A small image classifier, trained from scratch.
Model: arch convnext, norm layernorm.
Training: nadamw at rate 0.0011, 29500 steps, batches of 128, held-out accuracy 94%.
Data: trained on microscope photos of single blood and bone marrow cells, 97085 training examples, 38.9 epochs.
Rows from block 8 of a small image classifier, named by matrix and row number. Rows with one number belong to one neuron. Each number is 128 + 24 x the weight over its row's rms, rounded and kept within 0 to 255. All counts start at 0. Numbers have three digits each.
After each neuron's rows are labels from the 100 images, of 14976, where the neuron reaches its highest value: "colour at peak" is the nearest of a few named colours to the mean colour under the peak. Only what is clearly more common there than usual is listed. The data: microscope photos of single blood and bone marrow cells. In brackets: how many of the 100, against the usual share in percent.
# fc1: MLP up (model.blocks.8.mlp.fc1.weight, 1024x256), inputs 0-127
# fc2: MLP down (model.blocks.8.mlp.fc2.weight, 256x1024, transposed), outputs 0-127

fc1.152:119094139092128162103134128087162170129134145116139138142142117140128139146083157097133146097127150122167124115122123170153166129128184141164134149132117129206156089150098085137106089169108200131123138133089094131099085136119112148149161117111173120137098196127114131104147128136142142144116126078107111171144121127118142106144138146109117134127131153125158145133148108103129123141105
fc2.152:102161127153135102147153113176130085113132138129121072127108089102108128106166132105107126174109121125110090149112143145100129132115129157120121122168127097146184100097091090149176126104120164115116120131132112141132167129125145116088169117123134108154144133158122170111125098115157179136127122158175103109127166131104119116139110095107123144158132082143118139146154086140134126126138
colour at peak: grey (51 vs 22.7)

fc1.209:142111145132065131125122157155096177129123122123236126134130095103148080142132110143108144124117108139101108164139118098124181176136149091130097089118168141180129105150132100122078099164108134144126116154136126159132085111129149105140148178124121143126094115168105144129128135115105126176118133126114136165122130156083132087117169111120143132133104134145089117141098141163136101073111
fc2.209:137079156125125116140113176101107135087120164118157100123120129155157140093133158139184091137096127150144110124119168157141110128124125125115180097081125095136141127119089116123144136130170092129113099137160115121148138164095099137086112136133107137116110136083099124123106132122143158154109122171143142146174112103172123149152118125126131107189124148105117147148150156109177127136113
colour at peak: grey (48 vs 22.7)

fc1.762:141068107138164085146113115126181125143161133116135132138129113135122126128117173148110152126130139096156074122122076145119125139102165129097135152126115136129143138178111102137108121130054132123143102134134141104145144146117122136149161158137090135131140160147100117129135130091065139149150128057129119138104152108120142173128145156135098087170141155156141164095112124122103149106121
fc2.762:134093161111143093118144109101114131114082115132102105156133124132137121113114122178098102144197156102133134174123116110118136128131111107169112144142142111143116137103070159098135088172156140145138152100130149150126133195118119152165107108099170082090138125112112101108182122108148100144118102098145149107131129112128118099130088106135113115135099136114129135119127131114111094187151
colour at peak: white (50 vs 20.3)

fc1.12:129115113149121129159113052096115143105131111161190141130115123142108143135105147139073131143142135140134112113125145157149099131154127119147095126143134097108112139115102151150126139124124082133104113130108143133157122139152099122117140129115152111116124158112110127099152147137143161109117156130120102142128132115107168102108109160097163104125139082134148145099085189099092104139135
fc2.12:126153136159140128108145113124120115106116151126142093089102133175140134089118131089134132089130120135141120134105177174123127130152162119131161178125119142104146114120147136139124156122107086130111127132077147173109140131145152130141130112104104103126132133134126071098138117128151134142154134162100145169177099104134141100184098159155138087113103121116124131118139157112100149167171
colour at peak: white (45 vs 20.3)

fc1.290:172125159136107181116126107083104102126097160108123132106140128135115159153113114137136101113119133106143172096139084134117116131128121100086150166173112152098102102179106095175134131113084175125113162140134112129099125172078185109107140150107123129155131137145102114089125144156114115123119096124141155117089090102114123146124135123132114118114131139110111143111133157074117143146127
fc2.290:105144124105128127118174116142118162124134164120171127127138120174107081185119147175089141152120101125144140088156185101133125148172149110108140111118076150122177138109135164132138137114117095128108150119152110182147120115154093119128157112106144140146117174115167121111126143103149141142143136138123184141109169151135101104126129126142125116113093128088132112094112087175113127148163
colour at peak: grey (46 vs 22.7)

fc1.623:110108119145094080130151133144159128163149126135134147136141075118134076088132133096113166156128119128073114132086112107133145149151093120109136132162133138155131155131131141165153162152166120143128123106096120149129155119141120130125101152071140102177136112136123163152125159101139120127117150167116141108075080135156159130177155123139122124136137120115154113114104138161149111137147
fc2.623:140137128123113156182118121125090134115115137118096123111171127163148134156115126102107155163110127131147083071171127124105091106126106116149161125145065133084139176101085104138109094138113161107116153161145111122123105131125146096122084125082148117081110161160137138141138149093096127110103130168131142144139109143134148120146158116146151107158169161133093145153094139143159166144171
colour at peak: white (50 vs 20.3)

fc1.712:129155143096124105115127140099115134089142147114206132171155100159136122108121122133096138132076115116108123111108119136114177147102180125102154125139188143149119152121129126171105122103133145134147076168148139133105160160116134131165145172081127066122136109159079116114149130138115137112156123131143106141121135132130123138109135168139113121096119131163199128089100098145144135095144
fc2.712:134119144123112132125133127129104123120139167142103135134150133137109123176132131123110175059112132137123140118175120084093135094100115112147124075126107111130112138144109103131127095131077147082111109126161116143129140105156101171107109145109105159119177165087176133175153097089141122105127141130141173125115162116128082148131143115148101096147126148151113088174105120141131131098117
colour at peak: white (48 vs 20.3)

fc1.333:128095122125122091116096108137114145177133104106211123114112123143144117104111159094085156113146139116114144179135096107143183155137153095135101170122133121136147080100133134163171128172149130132166128142141151152087115137116097144118146177129136109128089149118124118107182128121131122110107081104111100186136118119111152107125160128140099089140104172176128163112125177113116141091121
fc2.333:129155130141123101167131145112127110112134170102094098101110146171151135132125093104146121115099125152103101088141113101126126130115111144180148163135132118175107125126121122099099060100140143120177138130148131128141145134126134103122116133136130085114118116087092123134091112112085178156152188148124107120134146143126108155151123096091145111133086125136108084152137113142167127115125
colour at peak: grey (49 vs 22.7)

fc1.133:060145112099136104120144137148116152125140143121133121149135105131099120128147142163130118127122109143147153131137146109139162140093131128115134144092151164183112139117107137132110126135107122122132111133121140129105122141088143142160155161092142115125141112106104130122133125123094182120149094114143125133083145143100132129122142160190093162124111126137154086127127098119163106126145
fc2.133:098132151105085096115123155136100076149129145137104148106160153144100114160105145121141169094112127154134113107125092159107148078076090124116156084096095102144134138127106144080150089123096166121104113124169129154140127158118105090125146158125124140112155100169151157170083149137126126123121162139145160175118159163091128143122126152136131129139127170142101147148101121132145119129090
colour at peak: white (52 vs 20.3)

fc1.549:129079096144175074144138084089170141145120130131109159160120071125133147134104171114149152156148126122117073114116103136094146159130108106137127110125095125172126121108111109133158141140079121155128087144113152113133165146125143186142114133124138110119099152118109106126152119098065106129185135105092113165106118122119144183157107171110095085135150163137132120106138119122118117124124
fc2.549:122099160071149102138133115109128142126082119141124092163123120125111125108093108165097106099149144117150097160109117140120108113161117090130118147153129127148100086132085124141178129155128154113144138108112116148114138194100118177136113155102164079103112139095142161098126129131136134132134109095141123133124158088156075119116132090142130106143076126132131143115129142116117101156138
colour at peak: white (52 vs 20.3)

fc1.679:148109144143146148131101130145123136152121165146135167114098119137145120145113154139167108111132121121100156102125109154089139129164116130101111122117112139137131126120136121096139135171116110132096100130125115129142130145103144134112099153094151126140123115152102140089160141140152151125121086143116079122127076152096162143175130153107115066151114099132109124114113151071116125091118
fc2.679:079112122135142114100121178145147162146141091130121124149109095103132111156124116130087114125153113094145138183145080118095163120130164138083139106141142116134159082131120109067164119091168131095117107123106156126100159147137134133153152146131147163144143084104109171082128107138135141107164122143159103122125127113133100129149086111117132158096164123140147132097108152122136127163118
colour at peak: grey (49 vs 22.7)

fc1.254:120079135179124147113140109150130182168143147155160145117160100121131116133112130133114100108132180114187093096137142137133131161112097102142151156123121100131148087143094105141146124125092171142112158137113092115150093137135128118141162130101134133147090179127115124105177107124085123168134139087144108164131104137087124132153147146136147110120116118167142153134136107092088151075112
fc2.254:105149096153129127164136136186121074133115115122161090102105107127106153120171125105120124158073092116116075155099135123111123127120118144125107134177162098157165108115085073144119097087111147150132154146158161119134164119127156141128138129137139119168120140114120168096113108117112157127133134142114122090093176155118135149145115084082127139134178088146146096125147108103131116157096
colour at peak: grey (47 vs 22.7)

fc1.172:142080133117108144110145120150122165127125143105112142109139132134147125120132134132079087110155170126143136131134151126109108201134150161107121132145145165086140136153149093134090104141145171107100112160122112157158149148156092115159096161121116096125117120128132114130146149115111141157106129148128116119123127173141118108145113225144151128145152114101077145128124153077113140128099
fc2.172:059118060129105126096171127120147140112134096145144138111107134107117122147125094133178114100104129082135174135108137132115112150145137142136101170088149094135153159170130145116166139176141135121088108112120157115169194116122118133170159127163100085081139125130067099103114152129126109154147154155126136115167110126141136128111107127089123125117115096106118148145110114125093123147171
colour at peak: white (43 vs 20.3)

fc1.578:141101134134088119135130132173123165132162111104088162111142128144139097113098154130109125097115175121152126160141100150129122128123126138128156122148092127167111151141084115148158106153116116118141147114116122114143144143118112143128140138089138089116112135164126161122110195117107142160111145158099134114062107183146153136177113117141153114142162107117144126088119121133144118147154
fc2.578:140100163115084195145124150147098107098067161139096131108171155164145143120130150154128161126114125135171090103139123113129121117097112135120138074137112130092103160150075142149124109123081097130123176157112115126138059140134102108100064155100126142127104145111150128139149160136144137112112132131108172137107147120140132134149155107141140117196159129108144122141087115138146164141148
colour at peak: white (46 vs 20.3)

fc1.293:088104144110076189087151138101152159145108134128173169154136106142105113144095117143079147136103153157144164157137098156134142147121145100123130121101125136157112088141108081114146073156119205148135112089112087136132105132158139147149155108097147122142142157170099104117140137151162143155122164090122121165106120159121144151140154140098132129147125120112120129121145097100125147099095
fc2.293:105147116139139104160117149178145088112136146138123071124093116100128121138137147144116127176114111161146111141140171158103072157128116162098125104145142099155176084063078107152142110123130180109117095136146111120141156140149122122092186134139117128133118134129122156131102114103129171120107101135120099087121165125136120124128100101111147149170125068130158157169152105143138119134132
colour at peak: grey (48 vs 22.7)

fc1.246:104108125146123134112145132099165164110131116131098132150110114137154152118187157145141132159122150077144076118129120153119118098140120141092111137097124102124103151141167150111130208109110097151123141099152112122141187122130143184147140115108116080152113153155146122115143174106122142111114169156137104114144133140172152108133121124119128105174184145162134098120102159118149143083115
fc2.246:114131159124100134122131097129112164088111105136154150157132150131125140126108146141103129142106124161126135144164169161113069095163106144151162102130106129139139106140090110119169159127122164099143117193149130134145088101127166095117082108111118160143096088117155143108149162105108097105117142124118155129093069125135161152142143131142147136155135079132089118135087098157126180117141
colour at peak: white (43 vs 20.3)

fc1.74:092118151115109148149152127085080107098141126145138184104117150176119155101110137111171149132125175134125148118113118148134128107110175158096152134136140117082158128174113152153148148138135103122126144130148073111127085190098161113172130118068130118135126120128122108124159144133145160103136142099125119169098117106118151121152108133153132124148141138124156142112141134087129145126097
fc2.74:115182131092116155130135153131138093125161148142142156114133144143088116103128132133156094105141123113114099170074069138093110116115147164101132135099177141168124083140134094121141128101145130145090093111143155097149147122098158148129146104120118105188098098137091142110098146139094152139091102135111098138138121117139153163139134155121123131146147112112088148119151087114134135147089
colour at peak: white (47 vs 20.3)

fc1.41:110112125122118141132118126103081120068078145128096155161110122125223124117146111146154143126145126155127141098124100128139140092092149095144136097091127104111134128098136144100127142196095130165133131109154121132138129137145178162116133115112147130116089136156158107101127129129159176109118150114123158121124130164141150098111117166118141148137119117103128128135141130100180123082128
fc2.41:145104133112102106122136102131145140138109135142096114122137113170132095122102097095149162121126129125134133170167120130150148164127144122144122149162126125147085145107129139126129138161157109091102119131169120147102151172138079125126142146095127134099100168160158114094110119136134108147147131154145198151114187169081128133141128134112107145156125123141166094126112108103139113132122
colour at peak: white (43 vs 20.3)

fc1.73:157097137163161178108166095109100125120135103127102125120161081114118107136144132144131122100125107121119159121098130120116135159100165160128117143077129134180151138105116144141102133169113181131120136107104131102095145120105129117125172109064165140140097126121090131111161169112106133150149096156096087166120105128090142159122153152128112145116109103123146137106129130109179094148151
fc2.73:093109124112120136108118149162135123139160136141137127122149112124111093125117146103145134133099116122145163112164114164163121138132163122126130141121124145131149114123133126090113135111122139104090091092129163136084153109122085141104189167085084164122151116138146127146103119097145164128161155150134140181108152111135146118158147174160095134135116145096122130121137153118121143116115
colour at peak: white (44 vs 20.3)

fc1.732:107150183122093150122138140075122153098123141127117121128132121121161128100132119109138145138120060119135145109118115140157137117119099164188109132121101118099137127129111164156112148129147128115107161133158150086164129101153135150130137105126118122092133159124108135105143101146176156132176133116125114147141121152144196161109138166200131151148086141117094140116127109138091114130138
fc2.732:121128095092102113139127097123086173153124135082136115124126116116128122126075116119157109109199127136151169120143061129142099124154151114152088118135134067133106118116145149153113132152130152107165173128150116141106172161133096152130143128146152083130131122124131125121101065114144108141143153109119205124171118163122154140134159111144094103109117142169125133097121173110068105149164
colour at peak: white (51 vs 20.3)

fc1.759:144155141113114125132126137147136170143155140147122174131132100141154089142085120148118119157090154132150116145129106097081169119118109175078141121129138138148141123135135135116112158147129166093124118137122169148151122120158131131140171097145130120113202161164107188146156126142116137149160085114091107137103142129138101152110137187215100104141131149113137113147094135136165136115118
fc2.759:149100136105105087173120127098091092155145144122150157118165132126123094149147150136170161077138138153122113122122094108122136145122128131137122083115139133104087102176109161137115108150106187158133145094154149148146163149108129134105107134169151118159153112133139118146104123118124120150135153103106150105128191145146124115153088092095152111127148120147140125184132124101135100092100
colour at peak: white (41 vs 20.3)

fc1.586:126082166136171140136120105097076156079122142152146156112130122207095134121091121143096144143161134131127133099134107129162126118154177154124132144129123112114163123177154123141133148147115124108145168148111136118121135165094114110177105122107118128143104142129153140134133153139149191093144161106103121140136167115109146116147101187119104141141110149129133142134123138099128113120135
fc2.586:106139156131105171124163174139098124118135140120150163110137122134088115076138163116135051123111093135136156188080086129105117122128167137120139116105151139124119100141133116112160170103156122160091074134138157128132133116118149156139158114123088112172079093108110111118117170105119134111104115128114095150158090083152117154140125126138113155142153116103118144109139104135118131182092
colour at peak: white (42 vs 20.3)

fc1.465:115113186121116109123142149151116153103128085133185112168138132105148097085078112117068134144091154128094136130142091124108133103123153134130086125158144155138138120109121113143126106129113131106132091120191135123144111122167121108136148151119150144092140128201127133141142140136132142171120101106156116106082106130117122102107173179155141153127151154177103101142080136105145144094114
fc2.465:168088152081110131138101125111090113107136135115174148099147144177138143095120132126166127128132121150111129150147126141162111148097097123124129114095144068149119159143096172114079162163132124167099114132152154111124137138104093119074091150111136100117139119049116098158130149141144137110125130138102153179145167119169170141136124132126109125153138166113118151145184130115123108140113
colour at peak: grey (48 vs 22.7)

fc1.443:110138100114121177099159111129137121121102115168153143143128147127116121117157093135155162153099111099127141095126128157130150155117119124129116135126114128154173181105140126145115104164112094164134166075177131126121114137130123122082093123077136137130115114111114106078168110129108117144112144150158132095129155177112129127104142155116167139141087146163124125137129122101160084094140
fc2.443:138096099079104107135133128121134130122161155093152126132142143086101126148111140147150133077161144161091178072110104138117112119148115138143107104130109084123117163118113154131117076142117132136126156077183172141146202142119065119152141166166152066091175105107127122173138119115152148164127148099121112092134113142125122126139108162092120143124098142160120135115136100129117119104095
colour at peak: grey (56 vs 22.7)

fc1.596:121144119125129113117135141145028123076122152120138193134169135134118112136149134125140079126130107115121184107122103102130194152119118094102114108134171112175123121110162138120132152142090160124120137115134150128162156143107093129143128117130074143137144131131104147111146178136182144123092123129142126122107148100080166133083155107135151116120097151140122115095149218158146139146128
fc2.596:193132104119137105184118110141120111103100100142079141140144099117134145126088124117113079135176138137146098122138132091122098073102102115143139106169117109126126161139113086151124122173094135186112128143110098086113114141082131107101132115101144133126094098131154155164096119120092105099123102120121108129165124134116113129140157117121145124123133128134129135165140121133117123157115
colour at peak: white (43 vs 20.3)

fc1.588:159091133103153082126160087076170129123124102148181159139166125149144123127136166112153139170141108113112100115117105165123138126139097114121116103115090136159151103111108142121127143156115103132152088173076153118130134179160116169101126163102116068096138159128127126104150111089087137132189132122119141140108155130124148170126085191124121068135116191136138123120116113126120104141139
fc2.588:125110130073155107135113155091124154101100126129151110151158132134106108141103106169111155091167163119147144147111095110114127119142101083130161126159115127147144125129087149136139118157116146138143139104130156147102162168122101157127109155109148107123143140106149154145138144126142126108130114113155144120130187162163086097096178118128125096129091158163122157134124136112152107164132
colour at peak: white (41 vs 20.3)

fc1.393:118109134128173151197118092115124129121159151148160150104122101149109131118101152117134175117097187153139120111114144145113087134089135153117181100107148098100157139151082122104111118156139161131132093133093090127150115130161110124129143130144128139156119131111149147116120125113157156155133126135115132116123089138130123135159055075110151105150116144105091101113101117073111148114101
fc2.393:132170109149106129141130131154122083112097141142177141112126174136132163120186141075146127140086099105116113139101120133133131145175094151152127148113158145121153162129109107141119123099126110143108150144147170115139129142128141101150126140178135102133124164123079153146106147130130136173128106168084125138097169105146164119135075123102116137126135099105120128139086113103117118151127
colour at peak: grey (48 vs 22.7)

fc1.295:121117111134103109122082112143100100087105156096202109136107156167092161118136119124130140105159161114119113121140127147124112145208145133116075156135136112120131147179133104112112135141114122130164109160121150106115121132132084149144152136142157123130102137116146117113119152123130170070113132123111085173149178137091144164161122123151120120130129115146120121141144176070114131150134
fc2.295:154151193103115138135122135127116139161154126099098134094121147154106151112100161091160095112096108152132111145115130154129118115098174146111142121096133128192119127166153107091158142104145128152126071130171165137135114171101103082119097118103105143141124113116153099134086142101136134103143156139134132137153121126116126122140128113132089134167124153093162130145168117084161126143140
colour at peak: white (48 vs 20.3)

fc1.458:117082141101105165108130161120158142156139141115137124125142106111128136145123132113142157106114145115159098137126124148160160153108122139150138142134118095167150095149103088147127104185098205149107144094121087129123077145115141136130177136151141125159141176144126136096144104124146119128102127080094115177143104136052125123143104099107103127139104170132120151093131102158114120108126
fc2.458:084142092165145145139091144162138083134127109123126091092097111144124160121173138101122109150115136111120090135107141125118126140146131144129111153154123102145169116102108094131139083073131129121134133118152101126131157123145152125087124159148101122145103146132117162084115084124130183128160169173156129119115162150110116139135107110102102135159164110129121107116122106162123118133131
colour at peak: grey (48 vs 22.7)

fc1.341:072110131117127118154139146140147091131140114130126150119113129117150095122126109099155133114111147106137178075136103184153139129151129155130144135091114073131100157110130121166139174152134132159111043121128124124136153129099099109149120160120134143129105153120092100104139101132142188145100121125099135159117121154119129143108067119102132161137118133151121131114111144100119099084136
fc2.341:097146076124140087125092146151157126077106120095139113138114122105130143148150146124150089140130163119155107116114141131100113105117079131129126113095069082130174126128108112128165125145116168136131091184119151087152117118075182120129142134121129113144121113137096171164094121133121116136155086115141115125177135136118142146138113163160148114109137118112130152111152091162100115156121
colour at peak: white (41 vs 20.3)

fc1.448:104078132137111197108097145116135162149153149134142139146124135114156118143116129101107120113153128142165119123128118136139129151125111147110133134118121101198164111148097089138094104179103215130121120125126118137134080152148122144148138122111125130141101179144134119074137110124151121141098137100140139167119110119125131156133138093104113092140128144111181139138105120086110157123122
fc2.448:089152085155145125152112127196104067123124099112134091094119103127105163154151139091113112176137101132141098154112157131126108120133117144118105141163135122143161130084091097169146129099138164129121135127143135120108165121137136147101162130164141132126110162145118185098115098107148169115127127141145123117099164135088141112135091094086134150160160085131133128114115117133125112144127
colour at peak: grey (46 vs 22.7)

fc1.26:139129147097107114131150136147118086133117073124112105110135088121149134163113132127141133102159103143117112138135145134121147131175157098124104087146119181118154068134131063120119144126098180149167118121154106138118129121176118129091171144133133125163126160134100171126140129141101127134155107095186115180105108150133134170161139136141126123145135134161167167134139117170130130118117
fc2.26:158149158108140124087089151142153147167119106156106107117098111125138133142138123145127160128154154105142148138102118168065118099163123158087124108103103097171156152093126157122157137121155132116091098129133137107153101131159107093147113118102120189135099145136121107110123171124135118118117153161134133120108100170143155142120155153109129139141152177090112110138086121140100154124153
colour at peak: white (44 vs 20.3)

fc1.301:113137117118155160119159104150122117119160142138100127154111085136157112125144116145141141134088139121137159130104131102144191105095120131115135102114138136154133131088127116153128127129135141148108094130116098161130164151114157095135143147076132136123131147136058121153150080125133103121146081151134118120113138144118146152124130162183113129116157097155179094102118102157187132106147
fc2.301:137137157128085127164093130130099106110162156151094138134162102153122099103124098121157162123101142148114132099174119127119131131080100121119130122123113146131088126138118167160113138138103144152134115110147098139110083133124109074058132145106142118119141148152164110171155134150112138124098145131158178173112148129145145154136129129157121102146134184136112132131124119147159119119100
colour at peak: white (52 vs 20.3)

fc1.348:120094142117134116133126125142126094146135151120134151116129150141148131102095116136141139098096157117130095150177146120119130109166147121107115168091173136096131131159135129117120174150139103140135120105154122128108108158076130144118207124106124112103176171146099155122158143096118170107138152092131124176183139097119130136108145134142105166128140118169138140085120126165100151120122
fc2.348:135145142146115140132101152120101103131099107106134113119099130116110224101152139129151127120097130124101138102082109123135098166140124161117138092133151119151132077166120088111107104122107130183110121123083166096150117099125123127148110141107114137142114105100123182133154143126154098181141177116108139110159128127130085184137123135103141189152130118113158104152141138096128130143101
colour at peak: white (43 vs 20.3)

fc1.701:144128144163086173102129147099136155152117156143110121131135102118136080144120135119124122129106170084140140152165132130136120129138154096167161114157157091194141117142145108118135125134129172141159124099139120096164103173151190129097163100114153118110112200127117143127119126119146123138107095141116143136087116125147129139124136156113116121115128155144136119103132126109135116076131
fc2.701:104135094184120158113127121129108140145119128160131140117119129139088106147191158079128168139091102124157104150113166160107097159121104116097131149161127136105173097104096114126130082072119125107148133168140112129123115096146150100104145130128126122126161122136115160107116123125128123127126165142136156086072183148120173115171147108112139138104162104110136104059112103147120144096131
colour at peak: grey (53 vs 22.7)

fc1.598:155127143123098099131162160151098156078130102137169127159176129150120105094147151138097136130093103145099173107143131175064092135155123129121104096126118130124092134170136165147124132110121122120137070112157173140128113100151119094116136124118160090145114133148175142121114116132135135162122173154166143108079114150137146112137118134147126131129160141109134073119103182140112148111115
fc2.598:164147160133124145121145128123084145106138107119152140121137120130145143089098173152143102155131143113160118120107130143172114164099113140094122118115138175144105163118133148112142138116147089140111128167107135126122088133106147119108128126124152129116129071097128135106109168121134154104109096114135138129136118088164124159134097145117149137180130075094187170121149128102134139171123
colour at peak: white (43 vs 20.3)

fc1.620:146130156130168133091119096151093097124098074130106150119106146129131133158100130143146132118125110173062121120145080124120115122163143134121133142139073152102120102170131108171176128136095174175145148122096123101121133116124162110139158127075109135147118150156128148115104173143166128102116085148120130151081101131124132149126133141086117118146127120147158170114163108143149126079127
fc2.620:108150143111154151119097129161093143113102095153160165147146138107133155158110149157139123125146145150128131147130153150108126124199098112108126156107114124165167140130086143135175134124182104133136112145123149120141109114134136083126083107171121164136093105118138146155163171113132098138138142105156133144132106104113135159129149141108132145149121177099112124125113093156099164188123
colour at peak: white (43 vs 20.3)

fc1.287:134119104128132188131111103132140161115157143136182155078145141125132102129135145131116131105086137113149126119100080109118168122127126149124101107155126114106149070128089106112130130145134196138122100141090087099121140146111124106105089152128124140127165114127144133137133116155183148119135119117093081147125119128106157130160139157156132088128125152144112123117124127105176152143129
fc2.287:112093114098149135115157154177136140153149106105104143166181131090096114094128138145129094131172109108161158163131096137136117103150160126150135081102131112152113155137120162093131117134135118147118060073113157131103148147118073112137159145134163116138149082159097144145110147157174153120132119103138113118135136116098136125132120113130086141110182135160128119118149116081108127146110
colour at peak: white (45 vs 20.3)

fc1.183:150097109061141128128123145136136161142120132131113120147118140132153163131099166056157134128126107104128122170133110144130143104139156150107104121144109129187162153120120101134096098170146164123141115138181140134105107162127135164105178121105164112115131194124104139103162106120154127115103130085122132163166110091065121112111152097139107140133133114150134162087102122147125094153098
fc2.183:102163107168144109133109150124132080124123116130127092124075133102160179123131128128108098142111103118141122131108135154116112129117146144137111141145122131142159093088119105140133099099128153106142156159113135136162165091154148107101129133149099149119105100144091198104093094124141144144143153162102147082125132156101119144133105111093147155127149068134142117127126122129121137109107
colour at peak: grey (46 vs 22.7)